{"train_examples": 42238, "expert_mlp_ratio": 0.5, "loss": "cross_entropy", "optimizer": "soap", "beta2": 0.99, "beta1": 0.95, "eps": 1e-08, "max_precond_dim": 1024, "max_steps": 6400, "warmup_steps": 120}
Rows from block 9 of a small image classifier, named by matrix and row number. Rows with one number within an expert belong to one neuron, the router's apart. Each number is 128 + 32 x the weight over its row's rms, rounded and kept within 0 to 255. All counts start at 0. Numbers have three digits each.
Before each expert's rows are labels from the 100 images, of 14848, where the router gives the expert most weight on average: "responds to" is what is common among them; "patch colour" is the nearest of a few named colours to the mean colour under the peak. Only what is clearly more common there than usual is listed. The data: capsule endoscopy frames (Kvasir-Capsule).
# router: router (model.blocks.9.mlp.router.weight, 32x192, trained with AdamW), inputs 0-191
# up: expert up (model.blocks.9.mlp.up, 32x96x192), inputs 0-191
# down: expert down (model.blocks.9.mlp.down, 32x192x96, transposed), outputs 0-191

# expert 29
responds to: finding: reduced mucosal view
patch colour: black
router.29:148158117170154144157117120110139165134125135174094119144087096178076145107110118101083163125189169126138103130127121092079146193188164137108157107152126129148115140091162139125123166158089165133138137122164084149154192189054124076141138072105147072182155099088140099180109145124136140148138131116100135130133133129158170097148106149187091110125072141133132080166112175073159114076108121153080134145073151124111072106131116112122136173130082101119058078117115166106125139160104074138063163087067147207112134110086111161079185171139140141100161110048147110172151139116071148142
up.6:103141107159111142145174110151119132208136098141136157119083118076172110119162187130135133113100109149140143125087162139172129060159130081173160159104155162070121141112114064166087113122118104118086158111170054107166157090099131094092126093130182126095135144079073189123103109092140141108137189104108095117117148074082129076118135151166094132079089133151168153175163127132157107133190118119182157127207161122135162074166121172128108188134160107100079216109093111114110109143132144097126087128157116162104165133173210106116105176181163099114110131133142135163098170149147112142
down.6:160142073148129151096146110099072180174126163157139105175164196065111068067137156145101193172145180160133182121081100116072114104154151089138157106061135073124103097146094102162167055128142132164135168164124100128067142119191154169126116085129127153166110081110065142134142093095110124127148135112112131049130159123087118149146161143102168127135139130100100122150108152168130136118103113085154137108157101087055148110090182100131130111158139171111111158186152165105152143096140104161181154146130099163174145106113118145105149116141089135129149191134144115182121095168089053168
up.7:137169111159110144124110165145125121141160067145172152076134125211098119124149151127107150115137137110139154131098107117152125157139104184071081121088177137211112168133160150147031147221155119147061132099077156148122135160148166117126139128155076173158108180132157099193122149126129132108157099142182127124109098092130157101170099117097146131121082105107140149039077137082112148130117142172115082141064094127142159128175136102122082094155202132073124083144133085127173071142150119125115123137147143196115131093041152113083127106163152107155130141091107112097151099089121133125
down.7:114130207102176087147130182119113096128107131110104153150151092156198108107078119145151162153099137119130114144068054101116192134077171144138165136120172127097137189083124192147124095155112156161163167138142172105160069101131063127139175105113140145102100132147150139135128104146209105113123144120174112118140123158122077118142081151143134071116142181154196158107185078113104150132104131165117128187089157176172139112127110094153123083069156114117104145088125030118162171144159103121158169107099121158195087122140129163102153115105144149165119140110124110090117126078058163150
up.8:102174089152187164128111107128129122099085145148130129122130118190121109088109086165127159125151135120127136155145146092138149148170181096149137157085115096141112154146118121091153130104101140173119073077130180093088103093113170123084131089178117160154102048145120092102167180143135137130140037145131112135126139174100150090104119163143105114127188109128069092195110129080145112090099120090131112052172161084118107118085175153136124116115135138122160142189094130174064133105140134075126112142103129117129145211082139184194116074176182147172092193111097115155074154132105113188
down.8:143085189166127138163087175145116174106230134108106115107125064175076119124188197123095108116150122154115060196111145121171074185108099145142135175140134118078130099151147136094122139153112162135078137127149126145153093151126093146125132097124121046146087139065138146115105109116144142125089190138093114081068139084144122124133139153183102148063119140093092101123086085104137144134169137166105164133122120181142147139101159166166178097180106105152058054117108144128148118136160126124072098157124113143169108175090169073146091134090139116131119122106163116122171177156134187120
up.9:179150144143157127082086187132082142129103090094090116153153078123143133137178134091158130103168113123152131140130173110124128152092086159152067111167171147188128152139116115148151139119125151179133212105103156125138131178111166150139151113072121133130163123089133069175142071133083126106171175135136129153140146137149147118126102110148103115093091101108090103138157142086067136150090089096134079058168124140142109168136171135132184187117068073148112101184154075163098080138165093097122107102119132152093095138153107155210141167108100141102123048148116083139201088166085190093
down.9:077162160117136150140054124111196134165117051156159191164141073100142115093106149147148128148121136106099216125131104160114117106106127137146088132120160103100150118122097100113091075112101074105129086105099104167148170140118047166119116107142094160109087140133152131165139133110084066146126141130098091121142177124107138105158141087071125099065194160166106085110083057078140169115127166073142132165114090168111144170201071184106155154147119103131151178113158110127138156076110152133101099085179160143112128063140160130099121113107154170120125169163124093104123150150180095168
up.10:088157061149156083080124144129093187133129167124173103129122187081154144109075113114071181162170059129169093189077121116129112119148145131143095176141131120155091069191087176148144156128066146147138065123154155094128106142119138121150144115169151090094126069142088161113102086123135156172124113104178110133139123124149073132111116155161109181159089107102159120163183140128090156175116110073113099131114127144071168098125164120167157146141090112172185092142182099144079162051109079102131178098149157148102117127102121123134144071049130156161143103150156095137142139107089092113
down.10:133082163138093132092173188145117067144160100173066152108084098125127149134116133187128168155151120128108162122159150116185075110164151154098185169151140128146089101132111106154133175139159144097107081120072186149032128091110130153067162158138131178122090100131116162128150213126106133180136098107103179098090090095108126116112147139127115152117116152137124129130100100136135158140092142162075143084164107140181098185118122139156143095114128062145106129160070175096175130116111140061128159108173116183194112186134175096090084081114077162148154107187155130116156130121165159141
up.11:211116143156143120119165136128097119133119157189145094114096163149169101106154155192149141178113149114170114125174085099101128137135145143154153096150123076130143120130165141134129152059189081103185097098116138126114129109153129120110133161135117152160136071117041121114168113145090139064119199118162089126172158110097164087146141099139155159063105149091101169126174152100112116111140075090156173095135045062093135131100151126132134127123099083157070091162139067159114159045136097154139129125173147227148137077106154180112136144072106097128113153143113094138124129186127131125
down.11:172152143091151138136099112088142118109077158077150133162121123114141152143141092137131115076150096107093125130143109085131156092195124094175152209165121037166063108124096142175103128126140145109109090104118084130083180107176161076095155124111110110099086075106125079152111131125122181141157091149125158115115074093172090088132131130125082081125109168126046123150139117120106108114128123080118165117128123133172184162075120154102133129092105140166200122131051131193138107200160161107139118116113112134128108126151128162154127136125169151171106128120147051114205222099129125097
up.12:143135175122180164109115129083114135131116107077123132135124102153136165073165042092086213115096180152147138124114133134102177107123143159187128166167096109126085089142130096100104120208104115115101125184140179084092161103151094180169119139176121190124121220166129176142190133129215133100141106113095127158127155111147129103152193095161130111126113137160146066176103138113101103107129118131208103134132138152162162124099106118095121115153092081131120133118151090148168068129116129133122172144131147104194115112130145100127179086147125165108100116087147024114143133110145161106
down.12:160148142149065163079075117134132131122125123084092081124152080122130174135036142137125143099121107145118132169081157144124083161183111157109113169141121122130152082148088119134115139093116095196113145143130175128150152119146100126083077146164108214149149129112181052062155086182172101097111194122180149113182055153150124168133076153124162113092115167129106189131165132153076072149114110158098085164108130171131139140196113168104116084111174181137201150150156134123151168166167180144116090102137152138132123117157117131184143126131148155154127077103160141085146124121143120150
up.13:156105175090136106067138136106156146125099138053092148150112153147076182104110108135129112107130151124136131122118154132136133133166110148107157145129175073144091137168067159128120062099139201134074088188098124118103155127135117095162101149159093104102180178123150100142106151133208160213105139142105061169103059151154133164099158158130149095145105178110118172110114067153160114137085143166103113132136146109159101144119085084128126087119131159150107088097159204125130189172120107140168161161150060168139076137140152143166130143200116147120145139146159146111135136065037143109
down.13:101111068099139155115160136170110145089130106067097127145130158099207153145097098128119095135152096131147133160138111099081093157061141159174145147133146173130194131082126146107108127130113177165140069101128120098134142162113152054142094159086099100148092172114105067103169159082129122130093169113138174162140157156130093154110149171107142099136112135161144103110119198115176124105153097103174152152075100130114091186127178064097113107149187157109146148158117107149188123151088121155152135167139163118126094138119108117066048114118058162201159128179064146069179093114155105134

# expert 6
responds to: finding: foreign body
patch colour: black
router.6:103165058114115154144099165103122189090117131144175098063083065134111125173158065155161147181116091118090153096127114068099147071101091116086058146100055117148156133063142164107118122096156121198079106126084123096089189128134103142120106158118150118169132200101164083159118101073120111140139161158134123069180105105163130144117153117174147121101141170151149090131145135105133160152108140085096090174128148131145141145107158141121172202093115147134138095148101134086063182150088111133124163117063143143083156151116098114136118129099133136143135071113158114199178152083122141111
up.3:122129139144128188065127148112101160152131189168157108086089161115118111135166131131128078174069146125121139123099145118161167144056138107134093167146145159162140176147115173150117108098151170158147123128177039120064140071080068144166142084138153131147067155079113115165160110157076097146091168133128157134149121140123125100073093161102111159170111152159121117162133156150070142082150136136092086191154229102145046082149098104125172154161130095135118120089175127166160160129150128126127113131165199192098156104110148160170120136106118118152179169120134159105127183118142141111
down.3:113109190124233126134096098117080111140158156147189099174135156117109153141136133103122125156167115139158125158119079132161127156129155145230115111133096070099159117125105099174077115115181155144139134143116167136136163101141174138149130174176124122079165113125155094129041116113142138185133095114121162191171179165149066141109148127119123166095142147130152157094150179143105157112135145137119093088116147175108107153080160109124147086116193083119140089126127085193123127080134175173114118126131109093208132116151129153121062110091163170136132147113164104099092151087090206071
up.4:126155152161102120121184077140118086103089092151175080107139137161138157142162135151159116128124174133123151087157170101118117149099117170069134060111149156139147155160161109193172123097180143119147117120112154122148090209044106150108117112133170139143161124126133118147108155114083098106184165122100101179099095089129119147100106102183112185093102118142098164141102186140125102128159142120159147120197171105104167151173152105085146100109161166199158159160113092168104051150040098103138126104041079134138103156121173088146147102076107080137103123151088099127119115156107159169
down.4:127161163109126127094096133092118134177110135104042101124093091130111073104130155162114164165099132105071114099149149122097105140126181219125144064124168123121101142181149170119108081144196182122118138069127153153177123086139152079120128091129123118156089131149092101142067147135181160153082108098155091099142147126086116155128109133117145137196090106112124072165157136180082115121130123120145111125142137151118133097146163120183130164172159132114163125129085110114099091146159182126091128160104191137152081203196094112166111094174142093071106136188089136076189175161145087109
up.5:157122143162145098023115133172154087122091165132116100068127094114124086119174114112201178123119112128118127142154168128102106169104110105142112117106172168133112194155094140122188095167076110152087113097118089104129115204164164109113136127135111131159128116184152144143123125150155152136087087155137168182133127130140145141106149171088092092128160129126101062158132093134168073132107136072148130149124158145152150105149145159139128122137163092133163191107085074103166087193086086102146091184158075126110127168157147162203146113103137119143102141231092189108118130173083179123
down.5:166158170119106158136145161128163157187112132137099134089148187089117144108206097145147120138082148154106103075144187111158140113114080158087107158204135121127140106138053121098178189162091164165165153158138128132182196147159146107103155139108138129133097092109122097099079118098147134144177082097099131142086093138139154118075141153107097096100101153133092136104149156162077151147082138172092155183185129112164173085068205081108083112123129087121074112086151189131142153101142135114154121173095151123130104122166179101187147167105157126135101113098106136194090187122147119135
up.6:141116119128143080117137136074066101169189153141107154119107099156133123150129145168174138114198072141199106125155113177094135124191083132097141068115140178123125154219109093122139168164082153156106132057102113071122134148169171153152101102133171130156108113120140134101151096094130090117107114172120124169125083179093092087138069115134142177115138099126117137111125100123096113120072111112083099149105122098133134132148066145142124172135158138120177123180194072141170050198191100166111130149117136112120130175096133110103147175127143138113186161113217155153160143123086133147
down.6:154115138048164152133184181149083184122167160117159110093098127143110189127134143154102095176096139057130148150131149097108133101147108155132067146109079163043131116129141122088103121108165098133074142147161063141141113150101116076171113109188112128085161111145107198117113117119127125141110108113100130083117104081121169151104140094150181110107142086106077142077144123154075148193117119137113107219140132154160124159115214119155155146187131131111094139101131106126101136061127157118086169118072109138105166134135164168156164145093093157107163109185181086110159176098138115168
up.7:115121067117162141116119097103129117124131144179160150134114126119126121132133146179082130153101132147123098103142109100180148116119158078117116177125134101150109181132123187138107149154130116031081149178123085108092133132105136113194102169090087172159079166108120153091173157120193094121209059082052056148109159121138144190157074174090103126169116067159098204142133092102147137173085170143158148174154164131122165124143172096101130148122167148172127066106140161127109099124134145072146085123109090169154135103074172110147128112095146172167164128129111136102107167110143088122
down.7:127112159140101128118149118143134066111094150189098154082150174095101108151131124165128119099122148098110073176144148084146159169108146087095120120136157184145103188069090082165194101122189118128159196124059132140180142229127166115147147163176162107101137185084093086123091047142163123129101090175087100173126138144126130101117086110143117087131156144146141154110152158170114127128141132188115083115106048105107117090154090154082139134114103163127115096178114122077133159154158126105120076151131048116156121136119138106128133159083114127208118122100084139122153144103171104094
up.8:144151149169114100144106143164116075129154099126162160164083118115177148174138151125125179142135118148159121147095110166126115103064129146109058121221122130169121165098153113095096099147033098106138191080180107115100179128144100106153123142090147148147125200151169111125146166122074115146123146103129181093132152126163142160117148093132201101135095077099141189053129120106074227157104165129186094166072103197137147141102082103166119156117093145129090125141099121111137171137129139128120111144136127111118134136060120147131120184115117081126124125122205166093110162124113156080
down.8:144166141122107139067085147101090112146148159110126105139117084097102136156128150204115081151120098139164158130096140147062099121178133140094173189162080118207191123145084089149149179132144134122109175129087007098138159159092104136088108145143191134092117134103129175157104100101122076088129170131141142163144125119103151069120097123096078087086190115157070146075139119106139090086109125153218123202108131115172081152107149108139123118143133118117123080093150143123165129126141124118128137144142132125103146099125129117063158144142127132107196114091102171148091082067138122169
up.9:132112153153103108099116170139184163119063119128185095126161121178122137090139137126106128126155142137114155061143111117161150099159104103187112142180070128117157073090134116153082162064156085107170121111219118094133146050167126128109156119124143133065086181152087153114093174104142098086127139093129113128126158088119141137090111121135098132119145115175117145098163149128120131123096100097141161097099114085103139128193130153080119210122126173107105142156060122089136153097144104156160073116118082100106139151138120068129072159116128168107142112080141099228107129120221180170
down.9:109110086114129090129099163152177132106133066066120115099113078129147071192084153084137133161122088103175127139164122180119112079108157124091115121088141109133083160115130091121186124129129184125068141135147084146124135108065186169148137124138142092125173053174090153106157142203131112122114098104140087146127169090078103131146149155101128169082146177126106091135144133136115193120128152099092044072117115121150088100146125163106100068123105117122130087129118165117120123123216153153103141158160114136092108100094100075153113081123114141122076143109098188097111062046162140096
up.10:098132157222116145135096158060061117118095136109126116152166170054162102101121128149082150139130183145108108087113141115112149122148199159113140150176165143158127097121137126145189139132090123070127114155107110165128142193100085151143140130135145173111162145160125123146165077113160096126159077118105157080125112119117156151155127063123139174210164102161189125126136096220104144149140147158131125128142180116056154087180143035129146131128093129104135150101150113088090122143119082084179120105124128112087074127121053106114139157131172165165135131176132126115120160098116167185
down.10:112109143152049100116189125157062083117140120142155130150100120124132148114119145156135132166119141106156140146133144149137080124187157124064091117058124143062153143155117139132107080125154123136187083154078140140112136125116130172120127175087135097140136080124119071146149153098095195190167202152132153093154148173114173169178107103106075062174139151151193162132113181111112049130063104146150133094146068113155125107110132143103162129150136151127146130147086077071103143081132164121059138096116104112178141123145150123125066068084110055177173130137125157142116134139102112107

# expert 8
responds to: finding: ileocecal valve
patch colour: black
router.8:137178130074144127106111181102115139156151118135108153139118166162144123114072123133146120099135143136143138153181141117129125049151046109092144144142094141082125141148086186135121137108118098170184116126071118116110136124108128090123131119140115147094152180127160149119082185117157160170058122088177106101166110112201122118137086127148118160118142185092130096104057103137080147152088100095137125159051160132178163080125076109164141124149080134130092135188167078143132188107099125084191118144112164172113120136140134165041171047134142129164120165109116075091133119107189076097
up.2:118143141143086125109077183154105137142110137116139107140179122172106130135065124128142108141157144137135117094176158133160116131141103035100093131192121058156147158126129097069111168076088141149080126141153164152172103120089087070155107095179071158136134165101119120120151184149159123138145177163091117139162094118155148180152120183124097085157171074082162155159139094053145123162128110110097077178138177122090167140180114127142102161130126154115190088149118143108163137129190114158138162156069092115147145183096111090046111068152184089154142144116164101090145135158139138145
down.2:124141182157118169159143106154157134155131149077154138163125104138157150204143112146177119088109122140154103140153104172123113121139114152100156134051115130079187148136153148142081128183149097099117113144152160124181061113125162095111120070117130157145157167103082126117142080150138096122077158132201149120054074141087128144112163131141143116180063165189169096185153141178191112100131106158114124101125101095119107107161138086094059153135107149119156196129131128163072175191130090058152111157160158068105092124158142118107163160113120112145170150134114141184134087204108141136
up.3:152163098097093162076098082143065089151152129160122103141133141146174158142083128106184092096120149145212172112112145140116122123145138096098113186155076134079096152119134094116133128170163162147154064070092115165111136179139081073151181140081156168117154095133135165151063103155110205122138107154116147125168126141151120181134123120138171168136152152127154072101185156122107060169092112059131156167101088119125101097088162121123186105117082063078090134059115130148134146114064149169081112126113121091133123166127121185113088152114120198108124156132135152117090131157105114139
down.3:170162101127172089135107108152146196132136157088115122144099088188165174134190127147023081124166073117154143131149136139121086154139118092124136125101083072153093083112154084149124130172173170140122137173123185155060140148077123109130125063132073050112130132114129134130153135113131168160175137124118145082119193095128119184157146127076119101159150074141104128121114134127100128104106151108131105121136176177087137186154105194123158140150111157182146127143106132125116126090158150100138136148191166208092148080117121145085160173122147148151120153104097111167166188092125099202
up.4:209072148188145094103109102122098168137116157128118157091118164137126116099123057167119133076142132184158131188134138095133125125175117102131070112173169177144152128072067105133099116163134174098156117127133142160124169184164109113160095141129107145125098125088095098109147146140158066124138182131168073161121128155147154137119107173127098113101097148141197159146157143084111100134145114165071106144195138098143095152138013106110109087130107155073167134133115136155150132213126061178101113137106126079188112158131160150166088109120143143153109073123091109071108135158130086159
down.4:118134173147141143150147133231150225147107170101148169146105109175179109125182115131110098113119140157123125108088164093153108095124115152126126110151155122115202150145112132129089108135143091113059130118158127211191120132164109125146139125084140141145086195155148083093048116149149157180121130103107095159156111165102154132162098099153123123167118179079106094075126160128139145080107159101065173094182157095115103151155131152092141161110087161160112125132158077129118116112125116156111156191133148044150121128113105061141086102129171095198171165133083144108134150117100150170
up.5:152144118121083126134121108121123082178079140124114108120094144125159056148097154161069144113137144133201117088119137155255118124160109142148078117141111102144126151193171134121185134122116122166163174117117152081148062162137158137109124185132121085105124111123123121199111154094161130114144149112091112142119126152146151099154098142127108150157082082158116103100144037159133116161112142200173124079162092068100117140137074101134117101159107125097182064173151167187153133075126160113122143153147125132139139113133164138124091144172159104156124165171165182073116143146157095062
down.5:113136076156131107131138129163086097169093164195158116134158079090124124081165093133073160116148103088137143167159168114138161121129110086115138132130135049122108141080109152117136162122081183161088108090114020114175122129146119110167126081155182093183183056050073108093128150116148127173146114095148144094165108165178050097173125138099128129131145075085131132169121166130062094135142124111141149160092117144158146107152098104104159116156123161110189099163105156096160177202130120115088119121118129170137125107173164140119181130129104145174154090132072174136136100107137120148
up.6:171141089043117123080132080099137117125109153086142221106126164138073088099105121075171144116160092160127065132152131104103113155159072166177138133149166143175074064161112155165119143148119107111131049172197163155139092133114111105168171120108104143131112139130095146153144149135148115137121158149143191158112097180122145110100178074075161182168124143150126127101125154094148103078108087132140139103086147164122119105147083179137126111153097126069067154174141100123229106143158101143121114156168133165121145135174107090150170129108165103146156114096158167073103148101149147087
down.6:073152139098193087135120137154156092137108099049179100105119099091165108157089106139134141137108143138157081121111140118148055152123171189104150099138053151080117115104230079132118140182169094080123191110062074151194104183127109128055142132121116096133136145172148076105071102127114077159162145124108111178093090149141141134166127112162068140120126137097133156107151103130099100098122127139162091121132140171132139092144169139107137086162134153148120165112153163169097085141184193168151160102122105124147124085091137120180093087121129178090137137106157105130073135100171110131
up.7:080106159116118133125147038171107128127152079093183110147102135085147181134119153208181068125140127140146173090169093164134153100121141171116193106182080141138133165128133128136108111103152084087139145112150114149191152084139158122099111093191160146122130169144116129068104129167162193112129159166155088123131203142070120130096096143136114074129115144139116172144100195090108110071092103063145106131145099123117118101195111085169090077073148112109100105118159118144116160118126171178094157140167094129140102070171096098170109135143131102106069168140142140141156159120107086084
down.7:164133088107079096057137106172114134125095092102093155080098124102094121156143143157167137105111146155078152106095141190097161157122210089164125109102151096135120118111177079119158137131048121105118199125121116197117171153076148086096118146096214121140102170106156183147074161146077142138126117190176121154083103132189182071152149084137156107122106115078091127155136136084106130107205132163118129119084106090150133121138096156114110137130131144128129194115097209121112095130143102150109094097150076121093114180153111134141113098125167129158115110105114118110131178141147200169
up.8:184109047136176116064139104163133121147141177112129124161074115146126068117117161156147138135186113084118130152089150188139141118140160152125198082164125043116162132194118179072077100118088103104073147150116127118136148147114173101124137222151139165124143164136180158108142146153176163138082149132113108122181114102118143089182130183091168132134084170150136127146118063132083096117114141062149102106161111074178151130198167113104105095095081155142165117123132156066146159122131112111134148158181158111104150132152152105132122108081183171139151141176138136150125096144137142082
down.8:123133117120115156160164122107127099177120096140140201151165103151108122115118132107097076166146073065122115107062174088106153091137174137188165168142138141077135123092130174072108152127094164132106095126155157102127155100133152159152109141160133152057136150132125135128196171079116099049123148100138096112113136157098118055086124126117146122103108091075104093119172106169141084161161191157199118130179104144115153033129112134108161162068153126122189179149104112132122119105068086144126108087162120132096159159187080125117183123156114132144090186141123110117158145178133095080
up.9:091112131165116059147100147137128132160125120159116127217089160179120159131112097125141116103119112205140159112125087127112157061047082178146104082095109117132123109119105171078154173126149160110136125093143146118112127064132084200049056110146134114111080119094111083139143140152083118112115133170089107108102099093203128073152110100140162173125160179161143128115146109116142092167107060088113132136178127155156095147100086141192091101156142117113097098147133127099076118103152167097103084084196167148159107184121081108125139186183136105143100100161098128123109144150144137106
down.9:095056116122129155108105100180104112025141059147143109115100120144141093138105225090168168154081116100101112112148141117161148159087113152152150168146136113175130093170178188144122160102154146081168109147147077099117129054118116125083172117086121099144175187100114127117093163185123164165083125170136088127149152122105142104132136109150139229179101064212162166124157135144139075074117128132114093115117092154147138145151103154105146113131122196095113126143067114110182139104127186123123148109110101116167113122123083107153135141086127144149169122155086125161119120122137150081

# expert 10
responds to: finding: ileocecal valve
patch colour: black
router.10:136078146201111147080132107142100101150163111153159150144086135179145118084123160144106138142068108099160113106074162126166108108084150167162161130068108083106102157119145160136029126076204132079116111109125130104103094162174121144145094091094057081145097163099105125192119200155101111146150175106123111160081160154102118116122167102102148096076070125084134185169157103155093093119119140123104136127113160132120156106146143114172142148175155168109122088112178202075172116146109111171130185140151184171191102147141142110080100122143124154102119149144130130137081132095126133189
up.11:128130097173116146129123075136139104131217163169111158124186122100046136101069081142165088175116139103145122164129101159140169171135114173104105133142152119135160071112138173108099143110175169131098099106192132122164201174126117095176165090156119113128144147121143145182136108171080154166103081146135113107139118113194124145160137146106157088118102154103179137136130131107112059106147166157095139115058102112145117128119095089146137088179141096122119088086121061117125165079104130114142143084144145189080119148141183156180103126192157112105078130106097056183069142084109132112
down.11:089159112127172124206103180158058141127151093131108083163087096165128140125156134077157120176134107071155097099140143145191163112068114148119144135173084147148161109187134118093133169189086081138167110171098135149133140127174134103119133141114133122051155110139137124071157107123101164099070125149154172069067109112102134122115165146127102156161172107075135141112149115085148166094089117147205086150121149085122155176120080150104096095145099176166084141081139078085174115122100170127158090142131162201172173131076145154113120124074175155110131118129096146136181105131115150102
up.12:157076120075203118048130148131091143160208153134162129137153158134109129136136140120102158105150119131152120160106120159151156153183108107027078126102138102124104185124114095171126159069166104104162135135166153108108144155104120167163117170148077157146117164122138115187121164095146144125101111093103102077102115126127147145096111078135124152126071154132130165093098121108146112089161127080164098097059113116171138088103102140173064113112148076116132083127127107106179118064052088105134149040098116163135172177124171155113101163053154094165145158112179084133118113136118143151
down.12:107124098108142178108115099140133109159098109138136168206119151107166120164125179121112093180115131066120140180148139137125164087125153128138176153132192190139162139120107148090117181126137138135109062125140133134122150132131148128160122185157147157135120153147132125150114144147129059116075136065193145114122066123129164169098125095079175120139131130027178163092161123119150104124123164188124135104191149036137094137118135094069119162133122140091203201125126155130107123128153096052160175147148110188141154136154114168077117133088123130130153122121083124189170102145171191109
up.13:159141124085118145144114099100154079113144139100159136122117088087126051124165130102194130152129101087127167121113092144174105166131124089095076145140155154160066102096102128067093127144122160133110111145114135136168109126071134131076111105168107096161102082131141056162095157139131087132129077134142105099130170150095139134144193113063141129157062130110103151062131128150136186213168191119134150162074154082138109119143110129155143160129165162172132153130095090127127166136094123102123100117130109110099124089164091132190069148149085099158183046116070190123137125147093216142
down.13:161155129061206111134108131118134167163119164088135112133118104080107160167165123171124108169151171143070067145154118123103132108127141107210105143144175161121075138166173160107150120176092131176148139063178097138135110162098114111207142194118051125110095118216119143109086094132133127113095153153132155122127090130104131155149175127142135102120089116112170092145082052143138093101167085099131085108158115107133130158178151101142154126123135167148075077135109131139151094162142134191145136186060151142143127153100154152123061169069142104112071112175141102095124160114129122081
up.14:095173116116057135166141125105107097133088146134130180148099156131101109122115144192085130144113121111119157106165115155055111122167095123141149051124055061114116148141168157120114168200139111144131172129103102185143163135118135136079148186139130078173115105146110126099145146135126137167182154169088128083089109107166122109139153124103108158125162125146188149114069073109134136114179141122157113099164104103123123112106148101109089150117154195149098141071096090129095114048133135068106061113090046154190138118087155111073107103153160112049055100112125150126136120176149110120
down.14:093153146160144110138110103142130192134127105140134120133139144073155099072127175179116123117203104128130169137133089150177201143133174050096087089172162163101153128189137152074159135150138159133112108082104098083134182149099212126144167105114109159070150152085158138130097107132115139128140119137100099158186118154144137108111084172145154094108092111132100112119122108154139127122096109132165111147089179080164125176123097081088114127088081143160127090116140150113099198122070137136156181149149072155109070174086183142168092136207127152174119155134128093156173053108109159113
up.15:113131154144078145129096208093182118203067089142132129174115098109143125121109113105148140133109131115103146134079129107147146107053088080150112103083170086163133101182077094117131158156113127111161184127155163134235135080074128186139162098123136141123117131161149110138197179168130069106097148069117127138197198150162125151126178084127122166146105137128130137154165126113143141145132148124175122199156151141069138156154075167153104140163094129141105121102124093119128099121140133117115141130142151141150191141179163170080139116137123126160095076105143078164069138077177091162
down.15:122127145106159120076166108129124136138179082120133124054118117117077130140078140101151142154103136042144099061158096122095100134116122198131131135079096110125125140137128131148157129113179142118118114131159124092131039124157095154147146149116185117114145152133129122120153161131166162182112123130177180169107166112059049186157149102120118111165095152124088107110127168153111063180068190072135140127160138157168166204120104090082136132145130148164128122158091083125217093120104137137128148069104171118128085124143184093169154131104094099099180101172163123141141093093180142154
up.16:102126135139148047122091113110138131095129140108144150159134114060122131083146168115136080132131161143121068131144133117085118179151116113136106129106081153136158174173151208161162103179107135138217150149177104125100080091117197107170142149133169133155095121102095139191130091096189195145195101127148076056152181152102117136114087088148136102149078060149120123103100096143084110095124139160116128150099157144108145138155158141068106149126149206146159109094114081102129089134131138165079146157148175138139166132140103067150135167133118119157142093088166169092108071132067094103
down.16:105117185069112105108118115165129141137100139086141138094160091220128195109121157097157148148133085122159115171117185190128164112153148169083089119098163140131089126156151091172121124101130157079116159138093131132137135127104067101126155141145145170092157115130164143115131139176136120128148149138083192045111102089103086075129125162116136139137091113246166112181094116136154140094083123186087137129131138128104137095104106179169111093158162082113123099100119128150111090111164136107083144107138117138191071107104103138167123135076116078104133094073150197099111066116164076088
up.17:141062123106156170091114133129125120191106119100087074174082151113099099168148148115051150181078147153117169109113120132152125147094147175068133122103141171112141190123093166113138123108120100210171102080159176165179141075129145155181144119122099139104128162082125155137163135102152087136118163117167184174162129162129107162104087110139108102087135122159109129099128120166089120144164051097125121109189134108137104126162093147122073128126141190083139160119110208122096158159189113196160089090118144164134131144122135134126071150133131154112102109154093125058065143157139102198
down.17:146143140183083089215179135120129183148164153091053120203153145115142121106161110151124104132111156133188109093075135110129171151131125153098113126096142174133077103066161112184078106124136112118104184184140111130071140103110120130123138142123166152157171093171117087122123096186124188179115154152090165131063108087190087064168158126116173132092156113163166086136126185143067118136155145161141184082144144197151159161146069139132160119101163103125130122108135081132159154161110170127104171123122134080140122137126108086110140141161172078094104131136170130112181126121098169146
up.18:097181111210150115102139116137176106143130074158114120144157187117092166161095108124171106135166110135137063088100087122098115089107137159109182097186144140111072128131135060161083120136156080124138114133124143084092100201137101154094155095090135121092165116097129141105164113125124130150180150149107102121078104142107116148100145164149087115224141117101154098152161115175119154096154204154065181142158102156089111146136076053086166089149133137165093114126102171124090125174176126159107089119170118158058175148122091109077126110125153084145085169126131108132142087119146098183
down.18:127121125091185134134122148072140100097166196178136131086126117155096125101152126104132124168141139181202133154132123136161115199121152181157138125155093107127155163122162128098145163197201147105124117153109154144182176079070199118124054132139125139117142117130129141126141101136094102128160122152099108090135131161143110110062159081122088120080089178162115138141189108139102127137152168116104119099103121125150142130128090110143074221134147136145138156181124128107117142138085051113086076118115136117071175101092159171161124132127106179120112164160108122102101106236048141150